Weights of a small image diffusion model.
Model: 2.67M parameters, arch unet.
Training: 4700 steps, batches of 384.
Rows from block 3 of a small image diffusion model, named by matrix and row number. Rows with one number belong to one channel. Each number is 500 + 40 x the weight over its row's rms, rounded and kept within 0 to 999. All counts start at 0. Numbers have three digits each.
Before each channel's rows are labels from the 100 images, of 14848 (inputs lightly noised), where the channel reaches its highest value: "strongest on" is what is common among them. Only what is clearly more common there than usual is listed. The data: microscope photos of single blood and bone marrow cells.
# convs0: first 3x3 conv (model.mid.0.convs.0.weight, 144x144x3x3, each kernel summed), inputs 0-47
# convs1: second 3x3 conv (model.mid.0.convs.1.weight, 144x144x3x3, transposed, each kernel summed), outputs 0-47

strongest on: cell type: segmented neutrophil; smear: peripheral blood
convs0.74:476484503397532483458485520501468463474477510481581529456522433444624474534488465510496536437519531486542504486602568556478482527570522588570490
convs1.74:518565496480508482463578504463430519519554567464497413486512502484496420442438547488508468519530483569450474528500566478512528559525531493457507

strongest on: cell type: lymphocyte
convs0.20:530503485549557484522573423486495444487465477470488459470455529506516503442517484503496529492440475489496472502476526524437513513309493489536569
convs1.20:459518451439439465556462544470514492541494519503518500487527459546469437574448492546410469470545548491540546489553461497482475421565512543517415

strongest on: smear: peripheral blood
convs0.61:548549438400531508406469550577451490536526452496399503496542529455437528530510490471485547470495458550457489549435477476450575484481505383449475
convs1.61:488383547525454415599507505488494456447539507504506525474402489558489551514555491536502470551488519493487462440443458510502501464512432446430565

strongest on: smear: peripheral blood; cell type: artefact; cell type: myeloblast
convs0.50:510479583610478477498511430493565357508495471489492525539417573510447472459490447400479504548504501492528471550511473500553513528491428473456508
convs1.50:494496509482499494562460514524511594511504517550572520458524437503482492502453551518456541449504493540495508472529563565432523485438518480445565

strongest on: cell type: lymphocyte
convs0.85:511527461528544506531489470510539543482475526489530526548490517477543488461609467574479524516506506484471483502416435523441462512529470617444539
convs1.85:467536541482484507448481467476514369466500531533480509482576496466501545507451547462483480489451523499558530475500504499443540546479492469468536

strongest on: cell type: segmented neutrophil
convs0.138:529506480485559520528479531540479456478437451513485452501481450441505517478525466400471452437483522544454486593511516545491520548453479460493521
convs1.138:470456524557410557518517413476451561455483474541522552516507434516494477525473517533539560476564426498511507484578445489459507417521477540548465

strongest on: smear: peripheral blood; cell type: myeloblast
convs0.24:541475486487493539410460557484488569523442529529504529550479554545561485529542466542469525526540450511530509511507545513533423572622512476439436
convs1.24:449549556514486452564542492485519490500539481493522479501498411483467523477538495469535522491486490481509556490486433422466518576452448531537546

strongest on: cell type: lymphocyte
convs0.59:497474479549492483471516498522503546534439493504513525461429523495514488356566459523519488489501462488537468487508476487478536573463517576511490
convs1.59:493506471478511515496468485441481490519572526474551459483513407439447510542434494469494476489527559466510577487516502457435512497479512485458469

strongest on: cell type: lymphocyte
convs0.132:503484515494509404533454447512480449483459433473453488469520514460516526434540513489481451486534472446576451584544509545534458533576462544544459
convs1.132:481501514520541561513535514521519569527467480496517537477479494502566492501467418566445515460471534517471494512463450484462518402404486429546574

strongest on: cell type: plasma cell
convs0.117:513441495505504496579479555501427477530585506478522506510626500554566526462477571487468485535448483529526484492469520532462550562485532431616486
convs1.117:491480551487496557517466549489574487491420429490550498422469492573526575480556449522515434463525511498525562484507435491512433505527510533487491

strongest on: cell type: artefact
convs0.84:511551539514512456364463495483568478509476428487460403547496548452426516501463524555519536395501456506535443476460455484488501495530506532395465
convs1.84:514531509486511568441459505554517543483478482479456558434445464521534474463532429451530485510532590557510560493495531529518515487474458467464544

strongest on: cell type: erythroblast
convs0.122:466507523480528522514527522540510501498561489525482494473493516529435617521429508525517491464475577536530526481503546501488516543472519422488510
convs1.122:516528525556518534496492458515523517428443520522547476505515529509514454435529471527473569625546556463493419465527467469489489467489508435521493

strongest on: cell type: promyelocyte
convs0.115:553555551588501499491547528489491472520448479495484539498439493535386453473576505443490493499490486504474564479451458465505469587584462483509628
convs1.115:444453419375521531535429500528511517515564439511494502509508516479478538537418522549512568467541464476508505553536546518452506489536597513453390

strongest on: cell type: erythroblast
convs0.108:473514513503414514405491476504577499484491521515554445515512520461453507464458498505503547593481442548466499499591426520496476521493577482509456
convs1.108:520542472471508534563506552421393501513504487487478545504471521504483560507503504487507469455508535544535463468490534498518522465481497450523549

strongest on: cell type: segmented neutrophil
convs0.4:490534490423579448530506545517542496462495537524472473520532529496521478490539549453548428513541551516577525518503483482443503490329552594539531
convs1.4:575521439535437517497566500520499478445435538555492477579486524495543515534529459446559501492508444447433530465551485527522450490560471475523458

strongest on: cell type: artefact
convs0.88:500495511544543460491487455440493497527517456496497489535485476440438527525495497558502529420589517469555479444460449477475495382535429490410505
convs1.88:528556517470472530447464487526541511503526506572568498458509579542591440478545501538457477461387457534485517517444529491455511545469585520591496

strongest on: cell type: erythroblast
convs0.87:515504483547574597369483470490507555490477504515524492513500582433471495537534542458517523466523488470478540536440469461519455503490486472474508
convs1.87:447510519460525478538485469571496510440509517481539466483457500529443505521449535476543485512521570551491495482514497499457511529492548553415390

strongest on: cell type: lymphocyte
convs0.78:524543488606470484520548475541504420541409462517546519509508443446518464443486597404461547548471458523528516508479532515548495502507494343476512
convs1.78:491424533457582488507529493553569474482498489531520528541522521508476543503486422540486439458443514534429497465459422509523487485564496533552473

strongest on: cell type: artefact
convs0.11:484501526468516615490532507529528483515500489500440473543516519489488478486479457513549455475520519445579515476398473453467531478338510550518520
convs1.11:513521463483443419491508518506484536481527531455533479412457534578539500534474442529457590468531482455505496498524483470456470457493427491477512

strongest on: smear: peripheral blood; cell type: segmented neutrophil
convs0.9:519506519511518533461514569468495487491445524460524595499447531506543527455501389445509571473497485505533528524512564461537501594528437500509515
convs1.9:497415509497496487498473391495511470502506484541454452470499540560449459554456511549478474526512518526462477456486438597434493486521503491525535

strongest on: smear: peripheral blood
convs0.39:478404533498464454501520466463455535526523548476541525473552447535514497401568459539498462563467441476390509535512525507554516483633505471535474
convs1.39:562538482501496551421522554523472470532438519520469478522522489468538548575427509457527545443511480513524479501522432481442443476486490520529570

strongest on: smear: peripheral blood; cell type: segmented neutrophil
convs0.21:490544510560476452535533399543557556511477549534632575503489504557551471435507495495554470508454530571568515549528510541474575506512540541541476
convs1.21:483423516560560451597488556480534467470539477456470479516540472476477527530510520558483551529492530499441466425447447507495479545476463487460461

strongest on: cell type: blast
convs0.68:496542540498544504558445534430476519530524510470506428513509475470479416529482558411512452506529532432497495529451516485461535500525544508537494
convs1.68:511487465529450514422532481509478473550502526472513527483543486533562526448491478550523461548475453492577511552476499459479486493519411396484516

strongest on: cell type: artefact
convs0.127:513436526503501512449501466543492532494463464506422434507464449452435496477547460531507457480464525543521474455449521457485544551413501632486460
convs1.127:512482440468445531530484524496538504496518510496505507521523494520497439474520478487484487395531444510448487442508429512456562470540506371478536

strongest on: cell type: artefact
convs0.44:513502495478533505578531478474469490427497511501491488493437552516517500560444424522497478461517580460508480498488544480463475473453529590489578
convs1.44:557502504566499485390429540450540541493435520479558477517576569510494452495492501514474525471540487481447488398465487476506496465485455520532494

strongest on: cell type: plasma cell
convs0.114:515580487555562562604521485450536558480529531521491514493499505619513542464527466469480523448478470472571443398506490448503586524439573469576491
convs1.114:477424473483458472502506518526503462495463471491456525474489514430546515562477486530546471510524585540461560539470394547542407539514456564447434

strongest on: cell type: promyelocyte
convs0.65:531499511559451580462529465460563460509452490473483531520423559541474466468530446500506518527545514515508552491466420454537512424527457526513535
convs1.65:506476486473517474555441486531455516461608501532514508472489499461458558578484520512490464429494556507591367476530527579531516513517480500439487

strongest on: cell type: plasma cell
convs0.60:467476460489462520412425534505492484478430503454441527456434499454516505474494535558546434462562483488480540450423418496478552518456478566455488
convs1.60:507486448448504470521545510437443532465539511494519425575535430510505491509553390523465557461544514506558437527452470552524457514495425473414524

strongest on: cell type: artefact
convs0.137:517462534486534476443481490491473513440470548456522480486454500479524593497465518515512476468494523456508474454422481487539481463465490560528466
convs1.137:521511476504464485480562559454544477585461480581496515526497530512551499515511445547458442461446526518492593512521498540500475539449494565550615