From a checkpoint of a small image diffusion model.
Model: 2.67M parameters, norm groupnorm.
Training: muon at rate 0.011, 4700 steps, batches of 384.
Data: 97085 training examples, 18.6 epochs.
Rows from block 3 of a small image diffusion model, named by matrix and row number. Rows with one number belong to one channel. Each number is 128 + 32 x the weight over its row's rms, rounded and kept within 0 to 255. All counts start at 0. Numbers have three digits each.
After each channel's rows are labels from the 100 images, of 14848 (inputs lightly noised), where the channel reaches its highest value: "patch colour" is the nearest of a few named colours to the mean colour under the peak. Only what is clearly more common there than usual is listed. The data: microscope photos of single blood and bone marrow cells.
# convs0: first 3x3 conv (model.mid.0.convs.0.weight, 144x144x3x3, each kernel summed), inputs 96-143
# convs1: second 3x3 conv (model.mid.0.convs.1.weight, 144x144x3x3, transposed, each kernel summed), outputs 96-143

convs0.42:153133125119175139075091125115102116144118136077149088118104181182131158163110105164112039124115141123125220161161154165174088067110179097157124
convs1.42:098143128073080066143142070119139117108171122169114142191162108147126104102119137075109158153134118134109063080138064081156146136139136103121101
patch colour: purple

convs0.136:159119138123147102160136063108098168132153161134115151150141105170130160071142159185171183087169145144136105178161125116135138134091087143115161
convs1.136:141133103136133170054135177155144102114111126142138126140126130094122102250150132148152060174137112085076173070158128129137150104135122091173141
patch colour: blue

convs0.4:118135140121106175177124170160157132120134063135125130089157151099111123111080107050112129169114165134142127101137136105136112130170153125104108
convs1.4:159105150119148153068148133141179061120096097130110134110136126095099165124100116172107102091116071124108152138131095209144140146047052155120141
patch colour: purple

convs0.15:113128144141159096109114158070113123126120094163128118144126137162126158196189112098119129133100140144107116171146142161104164118056115095072174
convs1.15:147153104098139139178119086127097143079130110072118129196137120176092075046122158140106151144177152146105142114075117116159100108152135135113109
patch colour: purple

convs0.70:102045131131097150091148120153136085154115123114158086144165118056094176128096163140096118189044059103133145139131101073093090137132141123149111
convs1.70:093156118146065220143037179121099123120095160140108161146086135147112190131144122169178175096170183126140124157171160109155148143125221141144161
patch colour: grey

convs0.65:145152106120109122111095067143083125124109113125139095120073135124158110097102179216144104149118079118200084112155117106103121144089160130090212
convs1.65:124136106161155134106127085105115099093144121146157125142120160105065141113130121075143104119137117131052125141090134095137124104157053098200062
patch colour: blue

convs0.118:112081135123099144172124131121136078122165096103198113138207117084116145119182076197124164146061089145151177130100118127137149223132131085141177
convs1.118:185134126127173157184142125164164081153157105072120142158100034155099076140089132124146180122134140170098118148148140138146087139112157117127118
patch colour: grey

convs0.86:180152138140096123119120159090179139131153093095123149134131144136144118106084150105101165148105139106112124120119159157160139122159097134047154
convs1.86:120078112138129116163137118167088149161131076118098093087085095106109170142134115142104129134120144104165138121127176107104118110166174148150161
patch colour: purple

convs0.44:119139110110104092098105091141089135128122080099177074183110092167139117171139181075137121147104141107201168088148134071172140100163166118125132
convs1.44:175094081110144147122141161113150150110118141110113142113161223127161120141141126053134170152129099101126141112075091099141182082104095208092087
patch colour: pink

convs0.41:136117133133153092154115179142111150125127152124047114081121106136104122103079148165098185088174122141129139149099102101098095172144083131167152
convs1.41:156153163132112147087177152112168130112121132171167123139145157139127150160141092130153070145116143108129147089180136061139131134107125117096104
patch colour: black; blue

convs0.17:113088112146145112144195111175096111137119091106174091106102093090136103123033115148138114137085115100096076066135166089130159173137112150045156
convs1.17:156132129103137131083097166100100140090100132127176141093144115204158134148198103124150167090165142132099151119122121125162105045104149171172112
patch colour: purple; blue

convs0.19:168141133127112150168132135108152137130159040121103183104141121051105158154110094109108095121162145154128126164120130112151129072081102080127097
convs1.19:140061120146072170092063138157144080154100103140167103157132108167072147088104161135149168121090062091166137112113111142111161149182153152118207
patch colour: pink

convs0.143:158083140134135129105119132084119178134182155129092110125146124153150137174142127148175151104076220191092105129156127064076194138155118147138172
convs1.143:079131115114134140173116090162121150080095071105144164182114080133121109135155138159139122138193059096227149113132106164159087145150153120134123
patch colour: white

convs0.64:100171143126094102095117073110115155115138123138156059135146075055104128130195142120108106100103111117100113172158125188137146145123122114148123
convs1.64:112087083155129106107141095128086098141100127156152104100141082157066156079112153105118120150093108111112130074116083106154153151134133103132142
patch colour: white

convs0.45:134121143129125084089136101081150150158149178134108160122115187086088108089090152094120127180141180148092113152145139196084128105129160145145133
convs1.45:113102121206146142176118096145114146134121117132128102090093122143152152156242115162107156074082102115153151131039132091118114087143090142117159
patch colour: blue

convs0.105:166123115121144136182182141085114114136133108200192152133118097079111118091181185083147137142078109136144105172106136201121163085152161109109144
convs1.105:089172090082098122141115114157150139108102135096132146159141163166121095104081110183089134143181142108141157182176087074128131099102118141130110
patch colour: grey

convs0.98:143067120130085152220073120136143130123124076135146145118098118142138139152143126101126115089188145130094067136106093123142094137164120097116133
convs1.98:086215151163138114107169104151108127127109182134122131153152125131106171079073064110084146106110128151165132044149110079106150126145151123086162
patch colour: blue

convs0.22:113129131143121102103140135190140124148228126096162156084130255111094113069128138096146071100107127132121119103131118140114137102134072138114131
convs1.22:132110131084147185141104144075152131145095089109123152165167027167108139174124220122153161123114166117135100138102140130098135082170170098123132
patch colour: white

convs0.29:136119118127102103089137109122114142096150164143175151129075149167118102167112186088121173167080116131154124000154085100143145143217161137055135
convs1.29:090123128160129173144158167141120167167061101101126118106159179092163167147209113123137096129154103102104115125112170117123107110048105126114139
patch colour: purple

convs0.47:144186126119107128106079143105168172095098131139137099146150125172150123143065143155108126134110131119153088032145082055061150139112156138128137
convs1.47:116083157134133092119166156140116136148112148098151174157123145141116130157159152094120179117182122130102190207122175109199069107194160110124123
patch colour: purple

convs0.133:118109157136213189142175163088177109131089178144075135129119142110114124130099133094139173102153143138133154145122119144128103122130075118123167
convs1.133:066113055103072094135098089132103139165147137141151140131157148166151150118161124153132066150117132105147117067146176114104161127096154143088082
patch colour: purple

convs0.57:092115132124126143125088151134123106120117134156144119138147180127130143112164150135088124160221151129125230089149150116109074148119115149175091
convs1.57:132180138130130078127167054098070171134096128143118104180114116182152096139161106112143122129055106149114077165126108066155168096147183163137166
patch colour: purple; blue

convs0.82:152085131113105185145112111115190113129158132162136142134174171078099150092090146114192114088135117127107146116135139117132146128141095093204129
convs1.82:117200137164157096068149108126062149105104139077131099181117107221167119168200114097095135163101131100193100101172120091149125121135171106082147
patch colour: blue

convs0.55:108140105118145130047137105147091104105116118082106094121045168152151091083125154137129100110159098093134055124130115116070105068111116136116166
convs1.55:128099144127091131080113060152074129113107106170132128095180126070095114183142124113136036117141083117126100150085123098151113086155140048179112
patch colour: blue

convs0.117:116133145136161101203156135152147151149122174132089172134124118102110152127157127082148165180165129097108079191093153133109116111161097149135116
convs1.117:162119119138145138141148100113090148104094071054097083134144129138171079123077136144085143099096153138160123070144095129099161100084135062072174
patch colour: blue; black

convs0.108:172162121124167084147171135117131192127150090172086099106128073136109156177146153154126177165129129147170197171069129160147139122120151193142135
convs1.108:094106117094105166072120175121098087110135151091174134174124133126137176089108086093163096048120094102104102112161127147146064111153122094149115
patch colour: grey

convs0.53:121087143126225052122141146127163095138090142131100127062127142139119134177118114126156144108165156186209146069135147110081146099063109117105081
convs1.53:143197193151110114117136099135113199106152188113122134147061135134096108067086137143106112169112133051075103158139127148185148137110099163168145
patch colour: pink

convs0.81:137114122119097088122107087132140110141135088080144130148192109140164073156139132125122154120080085090152094137137116037143131135152131116170101
convs1.81:138179077128112124143120205153108133061173144123087114146093137074115176155153148174149116155206177125154133148121160176064140141165098118122159
patch colour: white

convs0.21:116113151132139104123167123197169143138163131106149181160213122130119129162099106103156186127171118071129086122101130157147113092098133141169135
convs1.21:129095152154128106111073094110092086140088093167107092084115183150144172110175166174104119186135136163114134185153141105123111157156133139124116
patch colour: white

convs0.49:152179128132135138119181107217140142124115194170157142122184132093127150102171091103147179133119118114128148151122125169164185151063140153055113
convs1.49:126092105108187071153060201089133149134127102124130094171109138167186108175124078107144114107151141119116112131137117063140070162143107103162157
patch colour: grey

convs0.113:150145133134137187095126084164118143134100126095133108160082107087118134137142107098138131179126155052132120135158162192101128154036177095096082
convs1.113:130139147115124083103157158150093140074106138098136131143134180160158098108181105135171084106191112126089126139077100071167147155179081144170220
patch colour: grey

convs0.114:104092123119125106141136111160118122099120103120149131086098160105165121140118100124143074125149092108095097119138104079138114095122134120109123
convs1.114:124111094129150139128139154161148086112094150118098127173155205093081102111125150078102103094109107151167162116127148201141109093174135147090117
patch colour: blue; purple

convs0.73:143113115134096155128170111133087202120152157138110119108110079109122100057097099200102087099154146124101086173095134126101114144095136130115169
convs1.73:113125202156095131105100139122154087091078103101151148168136155201113102166118114081139133128075134118165118115135106095183141108150127066164062
patch colour: grey

convs0.68:223109132112190111118134093183155099144131130113142079145106108061084091163061099119118107110039116074123141092133064111091129180162110090126147
convs1.68:088175104150121100144155116099151144143154127116082157107117000163088204113121123144144147208167138134139170132120164122157116108115167137178093
patch colour: grey

convs0.99:165145119121139098153098135138118146161119102129105102135133098087100109073107131118087161139148124114133106124107171149094136134100073137208060
convs1.99:144137150088124141168106171112174120122096099117077104150109064147100140138126141153088172151145157087187112109161141156090119103107145150095142
patch colour: grey

convs0.34:109047150139136063152105151138141152137129102151132113097172176154091139136117127145148144118103155120156154158104155094110140102080068115197079
convs1.34:163153156119108182049166066178132143109172156095094135118104094090146183137134102078137147121122154132114101141169113096131103188122177113103132
patch colour: white

convs0.77:149106122136136127115101113118104091112091080106133119141120031108161124117096150152111095163067113116152075075096110086148135151090126102066110
convs1.77:114134125104147090076101121141118096131123156127152141122158149208115143126120082122140180130160134117091153129194096128128085095117140178129130
patch colour: purple; blue

convs0.63:129153124124109134099094129119088165107127058109131101190137036146093108121156115117117130082119134126125097139133098095148127137169123116177121
convs1.63:134163138115155094115154145162115091144140158132160090113111169123138089105155142079111110211120144114116142102154140112103165157106135144159155
patch colour: pink

convs0.100:140103118118096092167078133105109119127077051101129125134110167124127144082104151087115099203055097122186090127094149107121132099127088125158113
convs1.100:094167133083130136050151161128089107123135154061158139149129082126102154151126101138143117108160183126063134066168117147128101117119137131144148
patch colour: blue

convs0.80:131070121131155069152166149149180157169127105164123140106126112111136175073081152131106075147148133150098137174139144197099178121175069132163154
convs1.80:149180136114136132152129097122122141146105139145093087117099072159131084135092079170119147104108130148151065131145097070106119066088166102094095
patch colour: black

convs0.110:080135129137173098154129110134100100154087106117147081128093167149093115120126154156122147118063117129168038118090107055140123108098082126089165
convs1.110:129165148166117075130143120077110151136142109117161159124143009138149154154119113122140121156184140131104058131150148208159113090076169115152084
patch colour: purple; blue

convs0.1:142085141134110133125099120148113108149140119116092100082110170094122112139140125120130095111156165133100117215158142182143129057117079107202131
convs1.1:105102177152154090090187175148146110091105204118125168118155108143154152090154114093141168082069150128130109151101116107120145183118165150154102
patch colour: pink

convs0.94:132157132133153132109148131057149111117151118150145166053122112055165130089212119108140132143160114128066105137096134216149129104090092147139150
convs1.94:088090107067117136176115162182138178131087096118135095164095134141052142105066123232116062096143163106178132194163141064086126106081124096131100
patch colour: grey

convs0.3:148196109144068147107143112081122109122080168125155078093056114155103099110164154139106097120088112128144078159135122165133115103129145136115137
convs1.3:111084096133153144134128126112141117136140138174123139146150079121079145092078162095113131197154112151122154083165106164130178182122143078137117
patch colour: pink

convs0.32:165136133118117129148114109133123145111098120149154159160088099081149140108157119105174072179104155172142130207196139138105139108162097151210095
convs1.32:116114107120110128075121112114104127161184145120163125130118142209064151180173137106125165129117139127117158057131152142166131092060190084102128
patch colour: blue

convs0.124:119091124131173112148087093135120149111120130122137096115149145113170104161099106195144147089171085132181137035109101027123152119099080130114086
convs1.124:141183153161069139108126066123155125146138153095142164164137113153115154108144178137146157197163138134043141125168132199110125185076190128101114
patch colour: grey

convs0.61:108163147126153188149136145072151084151128179109088158099092125034134160133164122126142078147102076093126170166130118141140114128064135101073173
convs1.61:176106128126153106157071114097125148113114083175166058076106129153117153081112126163101122126095156135108081108167104141153176102178150064131093
patch colour: pink

convs0.115:143164104115199094121145124169102143130072104139149132118127116115160142048067111129155100141149103143076084073141135085074113153091106090078159
convs1.115:139109119122145135131146147086173109132132125118128094106090136149096077173102135118104130118120127093141179145144084159116101083124121165154112
patch colour: blue

convs0.10:135123136142152139080076066060145092124151130131177110138124182130084086125136126130117131142221143110157118076176176167156150136125164147118122
convs1.10:086090090141162179152174193131146163123132195169141147138098119170099153137091152150125123129028150099112114116056148123107139111163093090091132
patch colour: white

convs0.131:112152134129119146136158110080158160167126124128141101110152065045139155118151113100151108128103118087128080164116148155133104171060165108146152
convs1.131:144127130136106074130111126124114146102109085168152103109066147114106160104145123082136083128138080104132129053112104098166185068195133121095179
patch colour: grey

convs0.71:099106121130043078084095137160108134124120148134112129121176167157145126140096123170133121145196114109142145130101119125134105114165120137154122
convs1.71:161167138133190161147155102101118135153146108151136109138129094146111112136141119106114126128098105118133123195146139134143151136144115157124124
patch colour: brown; black

convs0.11:163168109122059130081093125108133170114186144110111091091133108111116084114145119142124090114089157131126128130136143187129141149121136146155090
convs1.11:098106124104146088110160155141108126121073103103149106168100147131145158165169094074172087159112109084135136090077132080175158116158125075187139
patch colour: pink

convs0.33:118086144138180112118118114109119114131129131179160149147154122180154184190211110142136172159097162183163178136133151172161145107059191131099132
convs1.33:132124187084177148120144092078134118113139133125107163139118096159018130093084139094104152170110173136116127134160110180112145109170075105115103
patch colour: pink

convs0.126:139106135136156116067114077139139124142087083183130117115145073136126159143130060181159077139078202160136130159094150128111132101125131114105087
convs1.126:068156138084103121154143166128128146129130123080091153123125127099118129126118094153128086148134128130055159047195149169190142094110128136110114
patch colour: white

convs0.122:154156144137153167162158147145157164165190171126129176152127071109103191066144166073112150136155136124134114184146141178154134065126172098109167
convs1.122:168124075139113092127083102139131138141145115099105056111116092167079109152120102110122115129093130118112104092155121186107139178214131115132073
patch colour: pink

convs0.30:142157115115103114133134128154058137119108097159088150169124122118188139099068158094106121145116112148084085171134144140142183079122171140101118
convs1.30:103110169206057140147119099141136091128156119104159115087168113157065128166161098169086122126139111115144156092153059120131110161130056131120129
patch colour: purple

convs0.135:110089139143156108148089130138154124147128165175148171169105190164149114109049125136119079073073115136108069142094115191150167011188182118132127
convs1.135:171174144149122137074188162115092154120145169178161141121107117084159180166115121109091151190209132124145128128161131137187097168115053095129119
patch colour: blue

convs0.16:167125144134079140181114094111102124121150116107118101108149123086081143068109120145108066117133133087093133163096126140166165085119103097117131
convs1.16:099187133162197112142170145137108103129095141083137145131119115128082111110076085109151200096184106085080146116155116137156147160105153065128102
patch colour: blue; black

convs0.43:114117132130068135090160091070150152104147167122150126191128101098102115042149103168100097100036142119112081172135129152088148141160137108106107
convs1.43:157161089113129112134103127178131147135094129113186136131118148107060077135132152071184154142153108116084144127103085114148161127160157119110164
patch colour: blue

convs0.92:136171116119141135161117170120136146117122062154146118138155035214183134137121122125111151120097080167122163030119123096109119120118101089109105
convs1.92:100094118145134111108138156120123135135114104098110170118131130107098118124167141088137162107077092125135112176084108067156133071097148175144173
patch colour: purple

convs0.116:133110135144100085152132131171099157126147128141137098138131101037107116059104154119097169076162134120135079125064147079072124123161119140150129
convs1.116:159134155125146177141107147087138086138050109117098150152138081172114123172099152152139137129154163101131155159177129150142076099060139100128114
patch colour: blue

convs0.28:153136143129146114151162156149111103128173139114109115119178110163122125162197142070145119154137050114070095110143120134073138122187069102137138
convs1.28:113120190145162144154132141144091121116080151128113130078038089098123144089072083146122159089147189163170148105105108079136081145144141149139160
patch colour: pink

convs0.60:094168121134083146129121151072141126143167132122114114095113247105130121107111119116130134176063127108111056109102140112129162115179146117114161
convs1.60:122127130161133079070129151158084115184064116113122136164146123095135133201121142100158116098173180152136167119209129099148095092081098137220104
patch colour: blue

convs0.31:107124108126032073166090107157140156146120090188148156223149167084177157101100161096080093109162128144158106140132145136161144114100163136174137
convs1.31:183139214129171139085155135089102101151134207095120098093123121191126116142136100180124128157130155103104083138154114124116154151168185109101144
patch colour: blue

convs0.78:175146135133167123139147158158145153124133180137153118145072126091146118091117129138116100106126098134145117150109115128099152142183167132096091
convs1.78:108108128087150230132139145094190141129127170165099137147134175149123146147174113125093121194148164112098113114134133124104124070121115132129178
patch colour: blue

convs0.129:134158126123108149136123142129102113105118147121117143138109110162080145148156135104130129133128156142123139146124157137129103138129156100138113
convs1.129:101116136140149068134162129107124119131119211169172133103154112091218127092080130126130185119124066128163108090116129087194157085144162125150163
patch colour: pink

convs0.107:124084148143168142119145122123082101155166155169117119109168170074096168080172102132101164149160117142135137140166145148138101083137083139117132
convs1.107:101107138143083126116122099142134142103106106080111155143103059195180132197113085113134103113088187124064134173055131113157131156116157095137103
patch colour: pink

convs0.84:137126120123138163113093120129145114121153071086136106089132132104101141140136074136105105137129155117128171151138123187128117172084157115174114
convs1.84:139067141099114113102151142115145056086121220179125171159150150112160122066107104156186135107087089132156160147152093087170127157135137139194188
patch colour: pink

convs0.87:126108132128071169103130115111108152137131186134116104103112139095131135118079118182137121129113136124142153137115135109125106150169106119112112
convs1.87:128145183138152089165092173164158093105103126152177134184124143159111129133111120091100136115093107122164128116096140138124173082089156119157132
patch colour: brown

convs0.58:104112134133114145143119131103095057133155171131080185111100114038125105151124130077151113112117120193125145138072116105153147143096160134104121
convs1.58:135054110165115148111079129133076136166159119143095142164122112179102110084131136130131158130123133154096100142138140121152131140158176120121129
patch colour: pink

convs0.37:111121122122133075150118171128099150135159148090097131081157127124146124105094129142103123109102102142140125096105121046117064149173101143184163
convs1.37:144146182159186121098167148162127105114120112108112142202099092145119139160071095118189175110166101140137144162173130118133148171138129115150106
patch colour: blue; brown

convs0.75:159078117137086139171117125115176150093026098108095115134094106114148093136060150109094118140101150131140087068101155112133189144169133184131156
convs1.75:109120174146197131202163134135102092118142031094132123137105088157113132143123117091171152145201135105112107136171099124147053135084126120167141
patch colour: grey

convs0.51:125161129130183070112166177183102152151093196136113106187162081132168120090105141135116135116083116132160112168105138113150161095139134150152124
convs1.51:141112095147125087155106102127140104101193143142155124045126157126125106112140117131157084170147098147114104124134137094101122145086170134127182
patch colour: blue

convs0.13:092088128136149062128100146094131130121127111177134148128129113181138147174171099123114160139154141168155150146130178149153131109031153117036121
convs1.13:110164121122140159116113130116134141078176104119177106220127170115045111092119155129148141148191168110102095140110144145134082053152082156161057
patch colour: purple

convs0.25:104130140128132167084106109101157078113117074120175115105115143110074128090148113129139073129126147134083117080084083073150067146107162092134115
convs1.25:099166121128058179123155178113090159067117167147094112139117146097127129161093091168143135111064130144125143125169162105109149137122060132160132
patch colour: white

convs0.56:118099115137216129048136111104144173102134166154128116155124120160099160135150162116125104151072135150133119137144137159109149123164139145100151
convs1.56:134160114150072150138104100123117095129131144097128084088141147134173097117140140138145135127157091093131145102132142081156135150082133130095206
patch colour: pink

convs0.120:114113154143115096126106087142123186152114158116131093148110131072098135159110112172131096158127119104135163029114147111139161248068144092085120
convs1.120:118117124142158103093129156153070113055144103080095117164089086175145094078058111087140125108126075127131091164091143118102111151139135079117150
patch colour: blue

convs0.52:117159121124102123166119150101147143136132050127104176101146200123165117143124171079126190158118124126173181081175147123142134090157107102124073
convs1.52:145130155150175134111115155179111140146140108106155108149159075195118129130156138162124163134181133114116072180088141076101099145108158211115170
patch colour: blue

convs0.90:125152137125079130064075123105092124114122127112096159171162085193125099170200080152129128080135112147146129217125112134109126140136174130132150
convs1.90:094089061136119145130166192143155108097132165166112118134092149075134198078069141128134120098087129139100117116103126121137161140136087099095139
patch colour: purple; blue

convs0.76:090084137130102076097118117144132132128120112148152143109171139162111150205206130122129157170028170160164157074133145122133111124103158099148121
convs1.76:133113168133052142140083114104116028140110156091092108114121111157175109082059134146144126088157092115172161156115120157144156123161053126183104
patch colour: pink

convs0.111:110130118121157098069101120131128111124070081097096104121123156210121076153148148104094101129062134104089159128160153177114130133107109112158090
convs1.111:118094121120087102124180137138135150138155154129108128139104133051123149069094130178113071086105053138089103183089135067138155138205150079086165
patch colour: purple

convs0.79:129155141142083125176140123150175135170132111120117139119112130044103100092156151120114094117138109094099081132150127170129131125130052150157128
convs1.79:119074162084153106125070136111126182153075090154169085104153105136120165122151186202090108099087148157188137086114131062149150123168160162069126
patch colour: pink

convs0.109:117118129135100082095134196152104133120150115155093121151178170200128079084066153102117142167005126118134092173105126125103119073137145088134154
convs1.109:140089080144172173138131071139157131183112103087190107130084134144095171092118143149160103088106148128133112046126122109151072186174073102077092
patch colour: blue; purple